From a checkpoint of a small self-supervised image encoder.
Model: 48-pixel images, arch convnext, norm layernorm, activation quick_gelu, moe soft, num experts 16, patch size [4, 4], layers 10, width 192.
Training: soap at rate 0.0015, 9400 steps, batches of 256.
Data: trained on photos of plants and fungi (iNaturalist), 45211 training examples.
Rows from block 2 of a small self-supervised image encoder, named by matrix and row number. Rows with one number within an expert belong to one neuron, the router's apart. Each number is 128 + 24 x the weight over its row's rms, rounded and kept within 0 to 255. All counts start at 0. Numbers have three digits each.
Before each expert's rows are labels from the 100 images, of 14848, where the router gives the expert most weight on average: "patch colour" is the nearest of a few named colours to the mean colour under the peak. Only what is clearly more common there than usual is listed. The data: photos of plants and fungi (iNaturalist).
# router: slot weights (model.blocks.2.mlp.router.weight, 32x192, trained with AdamW), inputs 0-63
# up: expert up (model.blocks.2.mlp.up, 16x48x192), inputs 0-63
# down: expert down (model.blocks.2.mlp.down, 16x192x48, transposed), outputs 0-63

# expert 6
patch colour: black
router.12:128100064112112112118117130141145127116166140143079153115135126183092152169156135135104149110118149133166129134133124126145083138151145101130154106113116145124131135128116153151143084157127137
router.13:157114086130095172108100130133097120135121144131091108093148170145108158139145095136106192146110106135171136116163113142148076151133174123128124110113118132110123177163121125156107079140116139
up.0:086099141153120131161137144129097138143133115126137194116095092123148122106106119108151041122141119115126116184120113102120169079091104125125107119088130132128158146138093142156109140145140142
down.0:120153138116114119130135130131106115159175137129134200129101128141117130128121102140145155130142104137123096209103143141157080149087151183117169126089111138117136134105111162140136123060162150
up.1:153102112147082135136081134160152105106125136087119119120134180113118141148129168126127091117129137178128137092145105103130105123137103118141126143120134135117141160164124114080127131116116143
down.1:131107152140073150115203126135112134128126135137129092158155129103119172148136157125099130123142115161138120151119104123148127110116151138080138119128145125175099144149149130111137127104151118
up.2:120146128121140078126158139115122103145148113136141133133133155136118106107108093158108119175086115122131141153124132111145124191149130120125111149103123135153158122090137135152137101122137176
down.2:123144123127148119130106162109113124136132117155127108151111133084143154115084119139146130120101163120120127176117137100111153115106119120137159151114112133124091146077116142187129111122146149
up.3:137118135148177153141134150116105132164145111101130159129157134144121143094142129122153115097137114104140138125124117088117207165138160144135117164112108149132036163078156131142145135123126171
down.3:155148141096148121126105133173114109127163108182153154095131112141156143134168128167134172172136130123096127115150140082151090120152115119146145111125142146133188139112121147139137084158139116
up.4:141123123140098098110108107117119172155167150133136145106168092142144129079139097104133124124142152147099161199090104134126096107151128141099106121130128144126101123124133129140157105150144126
down.4:100144146143103135119111113099155124115119106116169169126137137107109131088099114142132089080149135134118085150176101131080157142109079107148077109101112125107123112122134116147139125110135112
up.5:141091162132115117085144157145134164121134153102134145114121137152106120107154120117093151148092129059154147145136139061124105106128139092149097120100148118107158100094112096167118126095148121
down.5:153173136101093126150130125130114089118157114125106127138151137115157140141175148143184164094170155122139145142153127078121137114119143123126106163082087113147108122126098120197146136125149122
up.6:123152099135152137135112129139176117144153172113102153155117114136151121097127138121103110079125133151165103125090097125150147165117089139129178097165117143145128086112116145159146102132116083
down.6:145157149104132179127121153151115109108115153113110112127122119120107147176108112135156131164111119129131128117110112116100147124140118148173177119153137137087163166129119168164125117116106131
up.7:134105161148120107131145112102169157120131106138118132182151155114150119142152118120131110069161207139123151117139119089129136119136098150165134182170184130093136094136117126134147159161116123
down.7:111146128159115112092135130066117124147163126085128139138145139116139089132145094134108104167114083133116152094133141073123120161137145132108103098163064136108111082145147117112141190171133108
up.8:169116140108096134116160115133139121115159117107134131147131094140145150095114150179132109100128127109110134091126148088129112109131112132123142084124183147127190117190117119118133123109097125
down.8:093165133152072142106103106124125138119139096134133135134158144103084135109144158091093124130134099091126169124103122121111134136147162136130118157113105122131072100189113114146083123116100092
up.9:120116138102135107127114124112180160119151135149114158128108137163128129115140153115087101126120152119143111173099152039131141106141085104121144133144160138173140155141144115086133131105143127
down.9:147137173174152110136107109108157078108095134070133149103094129103120132127139148125105134141168124133104128158148103073108155153145130134159127087151100138111094138113122135136149162126158151
up.10:128061148108111151069160129133134119130133119112143132113119136149078156117106114135117126172104133127125151131099143177128133095130101140148133134156140147106125164112157107118116100134129115
down.10:121212107101093136155084141136148122148133128157166121096121129120132124125089135129112106114152137135140151142134134151108112135108152127111104122137147114107115140131127132140121100135133106
up.11:112067145141142101124119127111086141145140132115154107149102092141133133135118073128103124113117157147135129159128132135121169124103179119091127153145144134117147153120140169130141063126138131
down.11:112143107114109111140151146103127134167134113143149120134126114097134101105140100085116115122140108133091112144097138130135108137125088116166176107111095123159091141096136143114130086156119110
up.12:124153128159107150141135192128119118125153117127119120093112070135123092120135127105112157180127057137140115069137125088119143141123168125134132143160156168179131138130118147129112123133103117
down.12:133134132111103126142095154181107146137160128135116159125111133095120114134142151156139120168134197136125140080135126106134137129144152092117128143181132141089111172122160148132132146086131130
up.13:127104096130136111133148110119119179150139141117121135149120117142091142152098153124151133120127116140124147057151138107123182133126151114128105169130081127173145138150151115146146110182132108
down.13:126125112142112091130096158110128089132079108144173130131120093122150105140108163120148142158105161176122181077152112150125127100136108104126133123141183183090098162131113148150168083105175125
up.14:122166107137096091135104113126081134113109095097137153174085115143133107148116175111172102102166162142110111179139130085131144101110167120109162143088094110142170148117131105115137155134085138
down.14:089087142146111087131142136126155121150123139132144132110084116129092110117123191137137111131143085158115132169110138128174106134121104147149114120103132137124093117100150124107152146138112150
up.15:134146152142143138139127125155137091125145140144143132141153134155151173124117173127114099142133134084130101101107130166099140095120130101143116122129209148116126132160113148147116155134098105
down.15:120107160152133144136149082096153140116133153116138127153167138115151156119133170110087120118117088140097126115134129146128133152115127121099139085140070162150157142158116111118144138122116126
up.16:139122114111107106137139135125141102118129110106071108128143083107123110138130126092138129118112154168139128102110121180121117151127143147115129142139129130100172133149116141160124110119127117
down.16:137111115134129126129087085154113165163130140106135144144155093091116112118151102135149113121126101171117137113094149201145120111161126150131125103121129141134079097111138141172135105130114136
up.17:141142137131106109143130126140094099149110144142106096144123159144156168124134141101157077132149136094124145084151117158128113121103108153108140107190088119131166157139115139144131123148119115
down.17:120110157101136119138107189182175138115134103138119143147110122135120178125116147122131099127158128107130144130089141167116143115123144161105130127179188124155125145106159154163135164073157117
up.18:135146121113121151132091139119134140129117120102133149141151130112112148116126100131118144125132127107142136142151122096171086163116156132122141138186097131095030160145112122082125122135222119
down.18:138153143116136153101134134118125130083141150114110144132138128166091126130123101133113109139115139142143127169120099109138141097168100134096113121166162140161189167123095107094163076145198113
up.19:156148143107140124075144159128142115126147159124147097108113154122108148150127099156130163110126118125144123126166132126121174129161115121145110115165108115136114083092110108159132139123157128
down.19:142124115136113131129138106112119106114146108159116122101106128097182119173168110096129180125124129138144162149147100101113114107119105127111119144137121143121130143120123134138123114132178145
up.20:161104103157109076128079158140093136111129146089114144104101148111127100130129169161113142147106108131116167077122133131104132172140123106104151136100129150106130105133119122158132130128114153
down.20:161159136121112080112135117171113107127185117176130139131139137140142110153112187111140137089126147130136136084132140132143128110149132134144119126084108145164115121143102150147132095104129121
up.21:111151102148093158157131122160107123128133078124108085128106134132175147123106109115139093148084134121098123127150140138130142102080132102121113129133126121084114158105117132130078099133130153
down.21:121082120120113135139142162136122112136125116127152100130134129150106134118094107145114103103129101121135114140120137154140152134112135158127160117086157104146135098112100152153108132098123186
up.22:148127146140100173170140152107128172156113111123145112106121133145148110147141094092129091135102135119140124166113130114130101110114159148157137129179196135095134126138122122133141128129108158
down.22:123120119124112164109146127079129161146111152114155122121113141092113141103132091151132097121168132091111140154136135097129146149126104172150115128189078139167126099112140138165117161133126149

# expert 2
patch colour: purple; pink
router.4:122092134109106082118106089122104089125129127134127092128117138089135080137139074068118148124093120104129114108125128155144131120096127117145116121128147132087202147141158127116090137143128155
router.5:129136131165114150126123147057131113113138137090137135125111123117114127135146194098150110123140161143121136110130147123123160132133091146148135145170123154068141136125131053152124128133144106
up.0:174158153096114127125149154115123195157141114122161112149152159152098153135133082169125120102158146141155134148129116132170093162120168144125120135144120133167106165132127135100143132138141179
down.0:117107118151084131147097127100099082125101114112150109136139157115138139124078082081127117147154073123117123095119139141144137153114097125164139126150150128123132111071080132115111119124116135
up.1:108121095126108103103108153104148118130125104124128084117088125114161089110098108130070114123113127097126148105119090138160126140114160097146110098097141138163128144124146099114169194124112111
down.1:134109134134104125120102140148093121131129115149151130124163137040098185132142162168129157165124048128141158136105145138140094137157115123162143096113157146171138147121112140116130081131174133
up.2:103167117126124094140078087125148121155135153104106156150123088156123115128151199151129110096130165156125159095131139140108163161135101096146133087148110137110126124129133111140117164180121108
down.2:139100113080139163136129151104135116099139131180113135136108113120134136149161191135130130134124113131113083117123120146132112120157163156096119143106130098155139130154106089175124168123118097
up.3:162137116107113133123111118108097160096118101130116137117140124114144144133084084139120161148078168141133118111157134132141080137128139073096112135101148108139103107124120128099143164103121115
down.3:115134161100126131112132106119117087101133103138098139108140107105139122137094131160140086076202151165150121139092139115165177070140123138146087116114071169128138163124110114158134109157136121
up.4:153090146103064089095145128135118115137117109137109134117103141098108131114118135140165137097117084143115127108152129111134117139119149118123091126118058139153056097114100084117141104104095152
down.4:116146115141083091141112111159133152155158127096114186128098130115117100125110105134129157145144139123111147099122157102178123143143119099113145112144153162099175133066116142122125123134110190
up.5:132100140125156142159103093174129131125157144096142141129128139155105100105093138130107133109160090141121111129107114087147172174114121159092138125131154126136124142135140232133131095083163150
down.5:115167094135127123113115122142092142159137115106126156141129141127127124101069168098119165136119170153116120108121144089154117110166160155124109138175111129124131134098137138127131080131112087
up.6:115126145158141110138125099180103146123118109134103143078140156120099152079107072185148091129120157136139128117170110133159116154139140133140085168089133133117130127120121132137127095080127124
down.6:159137178103115103143083113164157133161144161146135150152117129098138137136156094084126121118111103145109155120127116121129091152150160137152133112155111089126087100101109147106114068133146118
up.7:151141136139156110115114137174137159152110100145141095159113105097124162137118132119104119167148119109099142096157120096177160114139137112045159138078126131142142124135122127169141112124120121
down.7:092108086136119148110125134146113079129117112116149176128146112125156152165097126157140142109148162095107125097167149149128085105119106137142110144080121187132130085133122103179138129109134140
up.8:088141148140109128105163151127136148144156164086112118131100123155117151142081144132115149162157164147139112165132127100112168136151056148108151133175151144110136119093165095116142126106166125
down.8:144159115138102153091137075112152114138102107151156115202139119125144145126104201159121129086150114133124152142117125136127121100115161134149104117150137167106094113126171067122096072121127097
up.9:142092132131131101146132107134135139125145112116130126146142132136118109176109091158152141079140114118142133113117127084130111146169155128150118157126130131170109145164117083107139136138136151
down.9:123197134127134133122117101165100112125112146137156196138136113126147111119096136138161107122122088115133168091141106119128167173172129128149129129155124084042163149130110080129132133108118141
up.10:101158133125103136113118103129104135134111149093151084117156120085105142116097085135095130150089075112124101147146112084124114122147120115081146093060104168130138152120148109101117118110108083
down.10:121094158123139107115146160112121127123125113103157111125159067126130102129135114129147118139128166148126082103172137118139114115104158120117139160089117107140136155122125095105140201167113141
up.11:093105098161145132144156158074153139152111157138134134133087147162126106155162131143110132159169144127137132158116134108124113110139083143167164142136153146156126098139095108116127098104124094
down.11:121130100166124128122146086136132146186121114125131100101116146126092093155137124137138124112164100117138117130142134147137141131125136158152111067094147142161134096134140107098145157121154123
up.12:145125112131133101127176112152122108145142154174118113172106119153128107120109147116104131139182128115145105140126157155157113149145078137104077152096116172078097101138149146067111155121175091
down.12:151148151120105136131073126144141079134111108129128111110156115132130095120122156132121105104138109134133143167101126105124135125129190129168117121131157188173159113163154107080158120156156107
up.13:142120130135084097111109102157119108107095104099121122099168145134168109122098069137142106123121163105143118107141117139110064117121131088110131106168087096104134136143159099118130119125122154
down.13:179114151107099128146136127146068141108126088196123165149149122155202123146114209128120139095119147093108105128134185097133129122118132170122143147128162143112162102154123133149142126088120102
up.14:078113152142156138124129088139146110115138143106127167153135143159089112112123120140108139114162133105111115074110114160153136131118125120068124147166197101137078123138124190125156117134140124
down.14:110102167120139146136106139126113089096118130129120151129149130129105107126148142151124151175095110071133131099123100148119154143151145130128113100109109141129125138138128180131116127108145124
up.15:148153130112099151115153150120139124135125098121118143124115161121112145156144069149151094095171107099147148144143126107115186149125137153107135111070121137133110113135133100157110129123153132
down.15:118092080125110116147079103156153153171126132094145160111115119140116100122102098126157071114125132112089140095127136114182040116108128130132122136114123138133134106140099135158159097095130125
up.16:131172102125136150131137145149118143130132109124139134147143125135116115124104130104134147057105081128139129084164140089147070142102190122126116157101147111137100114140136109147119140138140164
down.16:129102111125150126139116150188088134146115123124139129125140125150151125116134108125149125169132170147126131096129091152115157133148066150094129134155115112074178089135143112143143128137116134
up.17:119122098167155126121145091155138112137142118107086122141108102116140116166122142153150094077142096138116117113141153144116143135120184122122064134120099134114130116149137090173138092158107146
down.17:123112153078104129141105154108142191145132169108117136084105114106122130113143117113171111114116173122109111122126091154138095115113150099121135142163151069105119160151136129158128087138106154
up.18:063173128141088122122077108134096137135127136121113154160106162185121147138141155096133082132133155166108129147171145089062152111168141114140133123114175085100137157157118123120122109122156139
down.18:144060135115122169146132128188093096141132123098095167162141143128165138155134142094106148082085142149119123148068099090130101131134136151108138121130116110088144131156137125098125107128135148
up.19:123104112160114100122105156110135126114082117126112106106164164169122132105141130091140091117139094108123174135113103129130127135134136156143139106141161114125128129134083131137126075116142122
down.19:120113117123095134138106142124109159182131147137140117119114124099124122119180118140117100108167179078098115101137104170082141145125133136142115126147098138142128138171097127143101105081152124
up.20:136129091102192166111099092124135173138141125103122122143168116123142110136153135126163126141096094110114148129126124133112132140122140147155115116161123098096166094129074147134149134149116137
down.20:131141137112127150095172135101132136099157101162098110096126135089130152097128162152121106108118131129152099119134124136157128118116092158146122101165121128117098141091107125117153127128174117
up.21:112127115155101126120132074147163099153165135110111106117114137155139153144116134126054164154078099136156120168095097122107157124132152131143112112159100117109121105119120131152106068127117203
down.21:151134126129081139117122161132159142146110087114139130119139120147119111108109130144110135077135148150133118125134116117167120081172125137143169159119150106143131122098154140142153057142082213
up.22:110135130103124095126140123167130155111126132125150117135129165132113136109103126150152142079119157070152129118174123119133162124126140095131086105135114097150122126180145144103149165129125137
down.22:143158153141101096154141106161157117175134106126116138117104118113136098156129157119169137140122159080104134137145138129128133117156093091120139157151115109143122179146145136106149154134125172

# expert 13
patch colour: white
router.26:116171162159126128135117137135138172114155137100180156129130082149126146019107163157120148110117110126140109144115112117103130142139120147176152131136127115138128130112129148116144150138129108
router.27:114129164129102127146106144132158117094145140080200126124146071155122078044125130130122131097142124124126126088114133115151133150127156099112165095131153107123146176096121142112126122153101153
up.0:124131122159142126123149125182130123130115152135142126172090126161151167183134145128128124109079067109111102070132122102148141150098151125173116111135153137124111135145101100161164096151143117
down.0:091106099133156108126077123127119119125134134147110097156101127078094116095116159164153153160117147080131152108131156123104128105144139152118099160146150103128130153089113107165144146052113124
up.1:135110114148110121142123106126180105135113133139112121123101147089144153089104144136136125126098139125118122167123140151174169162126199141114138096110093149118140114135137120134165099102172164
down.1:145116136163138132113141138133145099120111135138163133120125161134167162119113170104089168149127130103141129165092107130099170066126126144103179138153161106139145122132136149134144133114126130
up.2:109165126109122105125143161166124154131104109173112121100128170111137138153123090092150118150122085114130123123179102104127084159099143117114154145087116161150140145143130190129163110128163133
down.2:169089115087120129130094146153154121116127127125135103187124154114113116117134133163121140141119131060130089097085138114103123093134154126145102122138125130166117149210146130078135107136162097
up.3:120084108121126132133124088104154150123125119118140132136146155109108078114140120142187093128163088113159120079154136122125159139172146112094115126127149160098152125145129113137107182120087113
down.3:127150141116110133137142124134125089168134119132172167150117095107120107120103153125181122114152125118099152107154100104115077141129107137145116108143123117089087119154128106120095136117193107
up.4:119120117137093127157151140121103087126106102132101153150117162119126101168178100136145142151079150105158092075109131094122162093095132106121095142101106123149143054152141136073148098124135147
down.4:119129102130123110163093141134140129135116112089147115115147151144135092139120143095134123162145121135102132057141126152105092185130115086143095120088132095103136090165136162114097107158118129
up.5:135136117204095146135118106143123050116098126139126084151125136151129098117105132114081148137112103172129130099113140156148143151114112089172144126150087146125176140143130168151137133128108117
down.5:112111099121111086115129087136114167166153122105112118137111152068142093054114137108122154096134164141132126128101098158141136123151165088122133121152167121103106153129112100112125100113118116
up.6:143164125116147142136164153130149149093127112090130096127147117128098139112152171106144122067121208089139129119106103083102142165126110131098137152096149129104145128115166145128121071129162129
down.6:123138111131157168135115125126115122088174099146131091113113160106132124133127085129137134168137123102163119113155097115110106103122123126139107119125114131170115112156134087074077097123140169
up.7:139054122157090148117122136162140073141099132147138164169117107155113116150167130135121108139088133148118127101134114134173160149132108074106114105112163098074117112155104128147159125097084182
down.7:120177151150111129111110150132145153095104133121136146114091124099108106121115192121157116158126147096079135104132152143178128145106131122135133127132076170089118115142102140097114157103162147
up.8:154115137112146126131150117129124132140157181127143078175138135144126070131104120117149096124114123134142149150177127168139105142121114136194101158137100134123071148166095118139126120087160102
down.8:132098097114119113117139121143105119156098158126098095130095110118142089110093112160113133100134152101152145140126116188120169121130170119119146093166145116126130148122142105109154149150158163
up.9:139136120131118158154080081117169144108133107076142140114073143129139113148113135063130129150162203155131125129108128139158152155127139124118111129113099132140091134169103148121125110129167092
down.9:139097107121158123113126149106084135136147122140089134187112129125095113121139147172092125121118099149094101120131122129092159123120129125103140109100147128104130134117125126108165117151179120
up.10:111130125169083179109133103130118145141105123130116130143134116108125168180143118086104165131076120126115103108090123112150113145093118123168078109088125145126135110133168115140135145135101149
down.10:116146100084149165104116092109159104108119133110121125149152146113110208148130093149131127155143133091143108151156134107114136107101116080139154149114114130088142102092147112130109135080149144
up.11:114116116094132112137138127116134080083110138143125100133135082151103143194147135121169104088152106188132151158181138117108113156146102148107114117151200139119147159123134111156124112160113165
down.11:104084095083110122141106155138156171133095125150086181141142128112115143173139143103079149146118163139155100132122135121117126103114100134131128122133135097106134122137126154129119096133123194
up.12:118061136161157161115129089104101104142125117135105119133153129152101083147118141078129137105091135106128126101103166137162145141154115099162151148121138105112151141076093155130127167135120110
down.12:142164152144154138144097111120125151147129131138121097124116122156144134119111147152140149143163126131103119131076111153143138151167160072182105079115114127105085147112140080172146117108144104
up.13:137089097148099096112130111153074114104143132137117174148148065135150115152111123108100141154156117107070150151099140092115171122109165174136151125182104142109081126155119142148149115137138110
down.13:123135134140127152111134131123126112130119116139114138137153125107134146174099152168134135137089102093102137170133132109166139160137144133120162129127125148144127145119128143152140120142138123
up.14:150124141066148110124148118114132123098109085127161118110153135123082079139114043144115117100121126125112115108107121135078117151154154111099124134117098124134139132117113171111092091124130176
down.14:168112107121143152135074166140112160138127072094159168109111111129148105158153105134133134092142116110140109141104156134098101155113130068127074116130140132145139126168138149136120141158108145
up.15:138129091068130117118135122144098106153103115110119110102127155092142069122121128093091122069143155096110128135119145129130130096100161120121103130154139096093103114109160147134109144089181080
down.15:189112136162120138132129133140161122101146115122126091144139137184099114158150168154130127124103141116133100159105120144132179155150120092148130076140123119130146120098140112137178199180131112
up.16:124150108139121158135108110126113189145137136087139148132124140130104146119141128073149109130165175112131118125093115082104112119123135158115100148151112115082133084144120091130100127098127169
down.16:088085078147137176134113089094089114122143102138129125075118141155148096139134154107178134135144120113134114128164131130109158146114109147129149101158126137154160111155144102117104122149110144
up.17:142107122159145128137116137112128120126138092136105138162122167134136063124133138135144155162092060143073118105130118122199113124127130096145161124155097124127152140114147169154136117140123101
down.17:088152122152113116136124095163157132096100132103107142133118136113114153121153141120134124099133177131153104127078084130145158117165159085121115119134165133120114110142141125148149145077088102
up.18:152135107124143154146125133124160103099073125142128144097197108102132110135107123124115134144091191151125142115145083094063112130101130133127083110109122145128121109150146142141103117161115156
down.18:171108118084114183119139143123128122159107143126129139091131102118134064145123106117122158108153113139121159131143156156129071115134156110143092128120148082141104085150149109109098087173148147
up.19:148103112139143100135131151132125108125146088159115122137137115154154088110131108101147117172145129117135147100105091159156094115142114175122157091106081132125142155186140177139116131136114157
down.19:113129067102111128108092136129119143159168126113183147131140126108130101111157064119114100127121125117129114124073094165136176111158157127152123142155149171125138128169121156096093127128163114
up.20:117108152150131141116171140119151108135152149151133098125126157125121118090140128099135134150133138142136144105143086134151104166116150062160118135116151131080118146109095167146133156080107140
down.20:137149136114102115107107143136160114114124134170092144144121124098107127139134136087147104117138129136147172102161096132156182102096146120083149132144103080161123143131096110084130118110168120
up.21:085096127124166150101136158138112135122169125105145102129117139150150118121152157148131154138101135120167123118151108133117129136127158166119186127141089095177183131118084138128130145150114145
down.21:122187119119098140143153112115108136138114126123107130114128151121149129158150124143125162145150138164124140071141139107153138136158148117117125094138135099118135155119087121160107111102105089
up.22:093167154115134126120136177142163108172130151159149151089134110123144125151136098146092079103128100128150162145089134104162102134147127095081117102159151087150123135121155133120109115143140163
down.22:155094148113125146114126095142139156135087094152103145141109153073140137109120107137136144117147100149144120118112147094124129138100120118130078119107123128159103087113118148140109065135137189

# expert 15
patch colour: cyan
router.30:079163125162175124141133160106144161150150134097140136135145103133122135091127138151136124142090060152143121134101118127114142151158141164160119134142131138120127126109150129121149188133149131
router.31:142120117123108207134117108153132142138118127164129127118131114135130155167142138135164122124166077105090146101133154154124118114142146137106137124127114155115155165133102178158107092134138163
up.0:136118130144133156127098111093150176127143102111130158106122111149139128114133102143156097113134094148119144146099152090129150172127134128118139087149136126150051174119086123150136097096092137
down.0:125120113094128120138136122156137070141115172138148168146138137084151136120119071128152106138113140162152131140124124100142135106127154145134102141133122141081182142103135093148109139110076134
up.1:105146135146163142120090121143076156142150157113136164141125118135157095130101149132104124094132173084131124176094120143129160149115115130152121127126179157126092132139095127108156106141118183
down.1:124108115082149156130165093108101097119152096148110134117132138097103111119151136132120132175093133120130100176118103128148131127160117138135133156130079113146149126145100122122123139138112188
up.2:117117129130124122143118123103167072117160130118108129119113160159140155116125130118156117105129153141100117101099142055112103118147115100141161138154136123124074113121146147165138129130074126
down.2:134141163098145109145151130114127173160127148119134133164109141106119135130155121116144131141154110107112162132110107069132164112115141088145141093144135131149170095131105117156138136128080130
up.3:130129116103206139142134107114126119123161156131143119130126114107107151152115116131139122095156151124123130154129109118135168083131147094102108145132111135149163135119100135169151092097085127
down.3:117120147143192139142111148114167144126120127173128116105139134122139152130108110169141137171103126103118156188115146106104091187098129104148169131134103109127112093110141116164124114156090158
up.4:162125130140115168120144104122133124131099147168135077130136092119163125119126125122127145133145172103134123076128129207124090156132163125136113119084104127127142136100098151135124118096125086
down.4:125155139151125131120109130153135119129137106122117079124150118112141176120158130135131148109169101098127152073131141162115168120139107118155157132102170102156093134054142090143126118119112094
up.5:109155132133111069111135117077113111134104149139136112112137134138124097111121074116149162123134145109134133147136112193079120122119159116116106115109060116103162124144144059137133091113110089
down.5:142072110170100121126099160137182138109116123148135132123140112132123150149120116155154167114109127102147089142127126174132109152106099155137149157121200096174121139113102111134180088140119115
up.6:144145126139148177137148110131140128111123134136139125141150105145122093101122157159128129146156084083127114105088129118134150071135112174137142121148109112151105143149141135157124078079134125
down.6:125136119134156163123101157129128160120152118106114130153136133148143110099135160173115144136132177101105131104144125090105109182150155130108147124152122103095123173157140137150106048158131145
up.7:105112136135127152132179152091137118130142126156148129081127157114135081134128107145116124165148109127094113107118136127106150138141075138149110169100094128141122155090130113109113103120163104
down.7:124129117130125147144070091116112132146135135131097083136129124164117130122111088138139134083143167127114136121116136146135095108105163104123122100097143142132136145142134082131163097129152081
up.8:114098110113125082170068154109174136144120110126123145112127126098092106169114121144151145143131120126175156123153109131104117122108160085143121101115141116125075123105127141149135089156142146
down.8:128160140144109126170223114095139147116122164120124145136123131118162100146106128116158122138139133114128101150110110118159126146126089114113082196088096136130179116107140145158116101130146122
up.9:135150122117173140124091116140131167127136135108116139143122118139105185141165117135115103154162093096107145117139121108126112095143153150112123103165132144129186123106144143105121168121040117
down.9:129107134152162123171174132140148101112115110144137133118117135116133188152151121124123128116120147096135150106098094123129104122102111122153165131159111175128074093126145124106114163121061127
up.10:122183105116103095130145128144110077135160132136110146106144134110149112151144141114113102098134201136150116159143119078109152153132146147090109190098088141135146085147129133172118136137143143
down.10:118066126126082101150118107120141170156116128112105126121114119123099125163126153132105125167133084139143147123091128091124121141119142148122108143078175131145124100139149111154166147163147104
up.11:173146149134114136124114107110119125118127147079156093150110107127135081157131129073111183144133199122139130108137133191137171135103139144131114164110112139087086152162138129127128127106147134
down.11:127108104085109132124128164123151099153125138168117107119121127129104096093111160189101173134086108116131151059143150191136131126140133147107109116088179136130150120136150119170132116156141154
up.12:133110143140086100155095108126154179122128134088127123115109125146105124100156155122132115137158151083110130153143127066144077101108148141122150134129177115131180157122119116149134088127113116
down.12:094154128130099110129174125157111123132113154127093145124130126134129131119144135143136152115141112057165160169133126082126143112122115110127098119096095144098058197129150077157128067103134100
up.13:128179124100138110103152125152127159107114130125158129143152133105156154116105103114101100071106147150142127139156100103160118145142098132112111111129095122122200129140168132163150125113150151
down.13:138095126148139135133104133128119096119126130119116124121129125109097143127123105142123074183120121099126086115109125078121124150130138118132130161112158133149051137107124140166114159147145139
up.14:115083114140123097140140133121135116104161080152107132128144131105088158166104118096162113146090106151159094086129116100109172108135138092090090179103136148125152111131168134111106128117149152
down.14:131177118117130113164130109131119138139135172151138140087136126096107161130096118130135155113164146146131103106162131097121103127149151119159137127087138138113115121143115141134126128159130124
up.15:143156130152100145105120154098155152145132110115138117132140131121118145144132111118139130152121083108120137150121102111102213087139099157153147090197151119143164128128130115144115181165130103
down.15:128107101120068112129097108109130078149129138133112136144123137119129116084114148139137121112112142123132120126184149091147100164159144123097137125171118145085091156103141167160161162117124117
up.16:111135158125118132127204139134117134116118136119134161158112127124132128127126131143119092103116110117105109131115127091118098111127104153161115164121132147102104134128156070115114091109035136
down.16:101126142143128097072066094140066116124128142116118161112160117118114123185137131128142111118113132124139131130121090088119148124124117089112146069121104152160131129138110093135123112151052154
up.17:130100124104147133120137153146159117132141118111139140141138124110138170093135190164128091142162136105132156170133120147136116138103125105122132171154115124119103134140135127151138127104177108
down.17:145176140158156157120145110168145144137100119140135112105112148108112150093130180115160128130102157079156145151113100140132154116113129154156099098133137116146112127154132114155125142150190118
up.18:156146132123120157147139136146114139132160132112114138127135171124143104109126143121071154146137140135109111140101112103130123128106142138113132092128116135131118114140141151123116149146067091
down.18:121082122126108141118148128111163137146112105175108126149140129104146158112149197160115124105097105143126136123147119123133123105114112118126127138129140138135112166134150116113115125120105083
up.19:122141130150144091118141149115111157130136134137124097085130062093144162168114123111123156179113112099125140138138151128106083139154157131088132133180152126113125152168158129103148102146135148
down.19:102092102127115127147151110146146117130130143105091100112116096162110120127106136148163151089113151119142102120142123140133149128112101112120094143184103109130120125127167120130166132091118143
up.20:118138108120126133154137118102150129106125135154145155115119141148159122115101141140150127131132171144117120098050094190138172152094153131105151128110148112125142129154098101129130145122111119
down.20:144069121151171167108126151116169105152081108141128152164127120135139138098121177138125141160141148144119174064100138138139095107131085154128101129100084122133108093149105124164137118166107138
up.21:132116145128181101147127138125147102114172151119142120113128144146116096082118172161126109109130176140137159142134134152147110109131075134114177107139155098116087122123115115142123080141150080
down.21:133134128138180111126110147142131158113125119150131138151128161119113094097144153115113136143098119150174175134111114121129168137180158125101108089135118143129161087106101124160134113102123113
up.22:105140124137118106143146106109151120125145101144137121155135153110123082159123196147118131133075145161138112150102128124106117170154070105137109130170127138143130154176133122131122141189167078
down.22:129113131100090143102117093087122126123138144117107125149157123114142086122141203114139126163134104141119110131111123146141115106160132101121116145170094103139143147145162088136119138131151114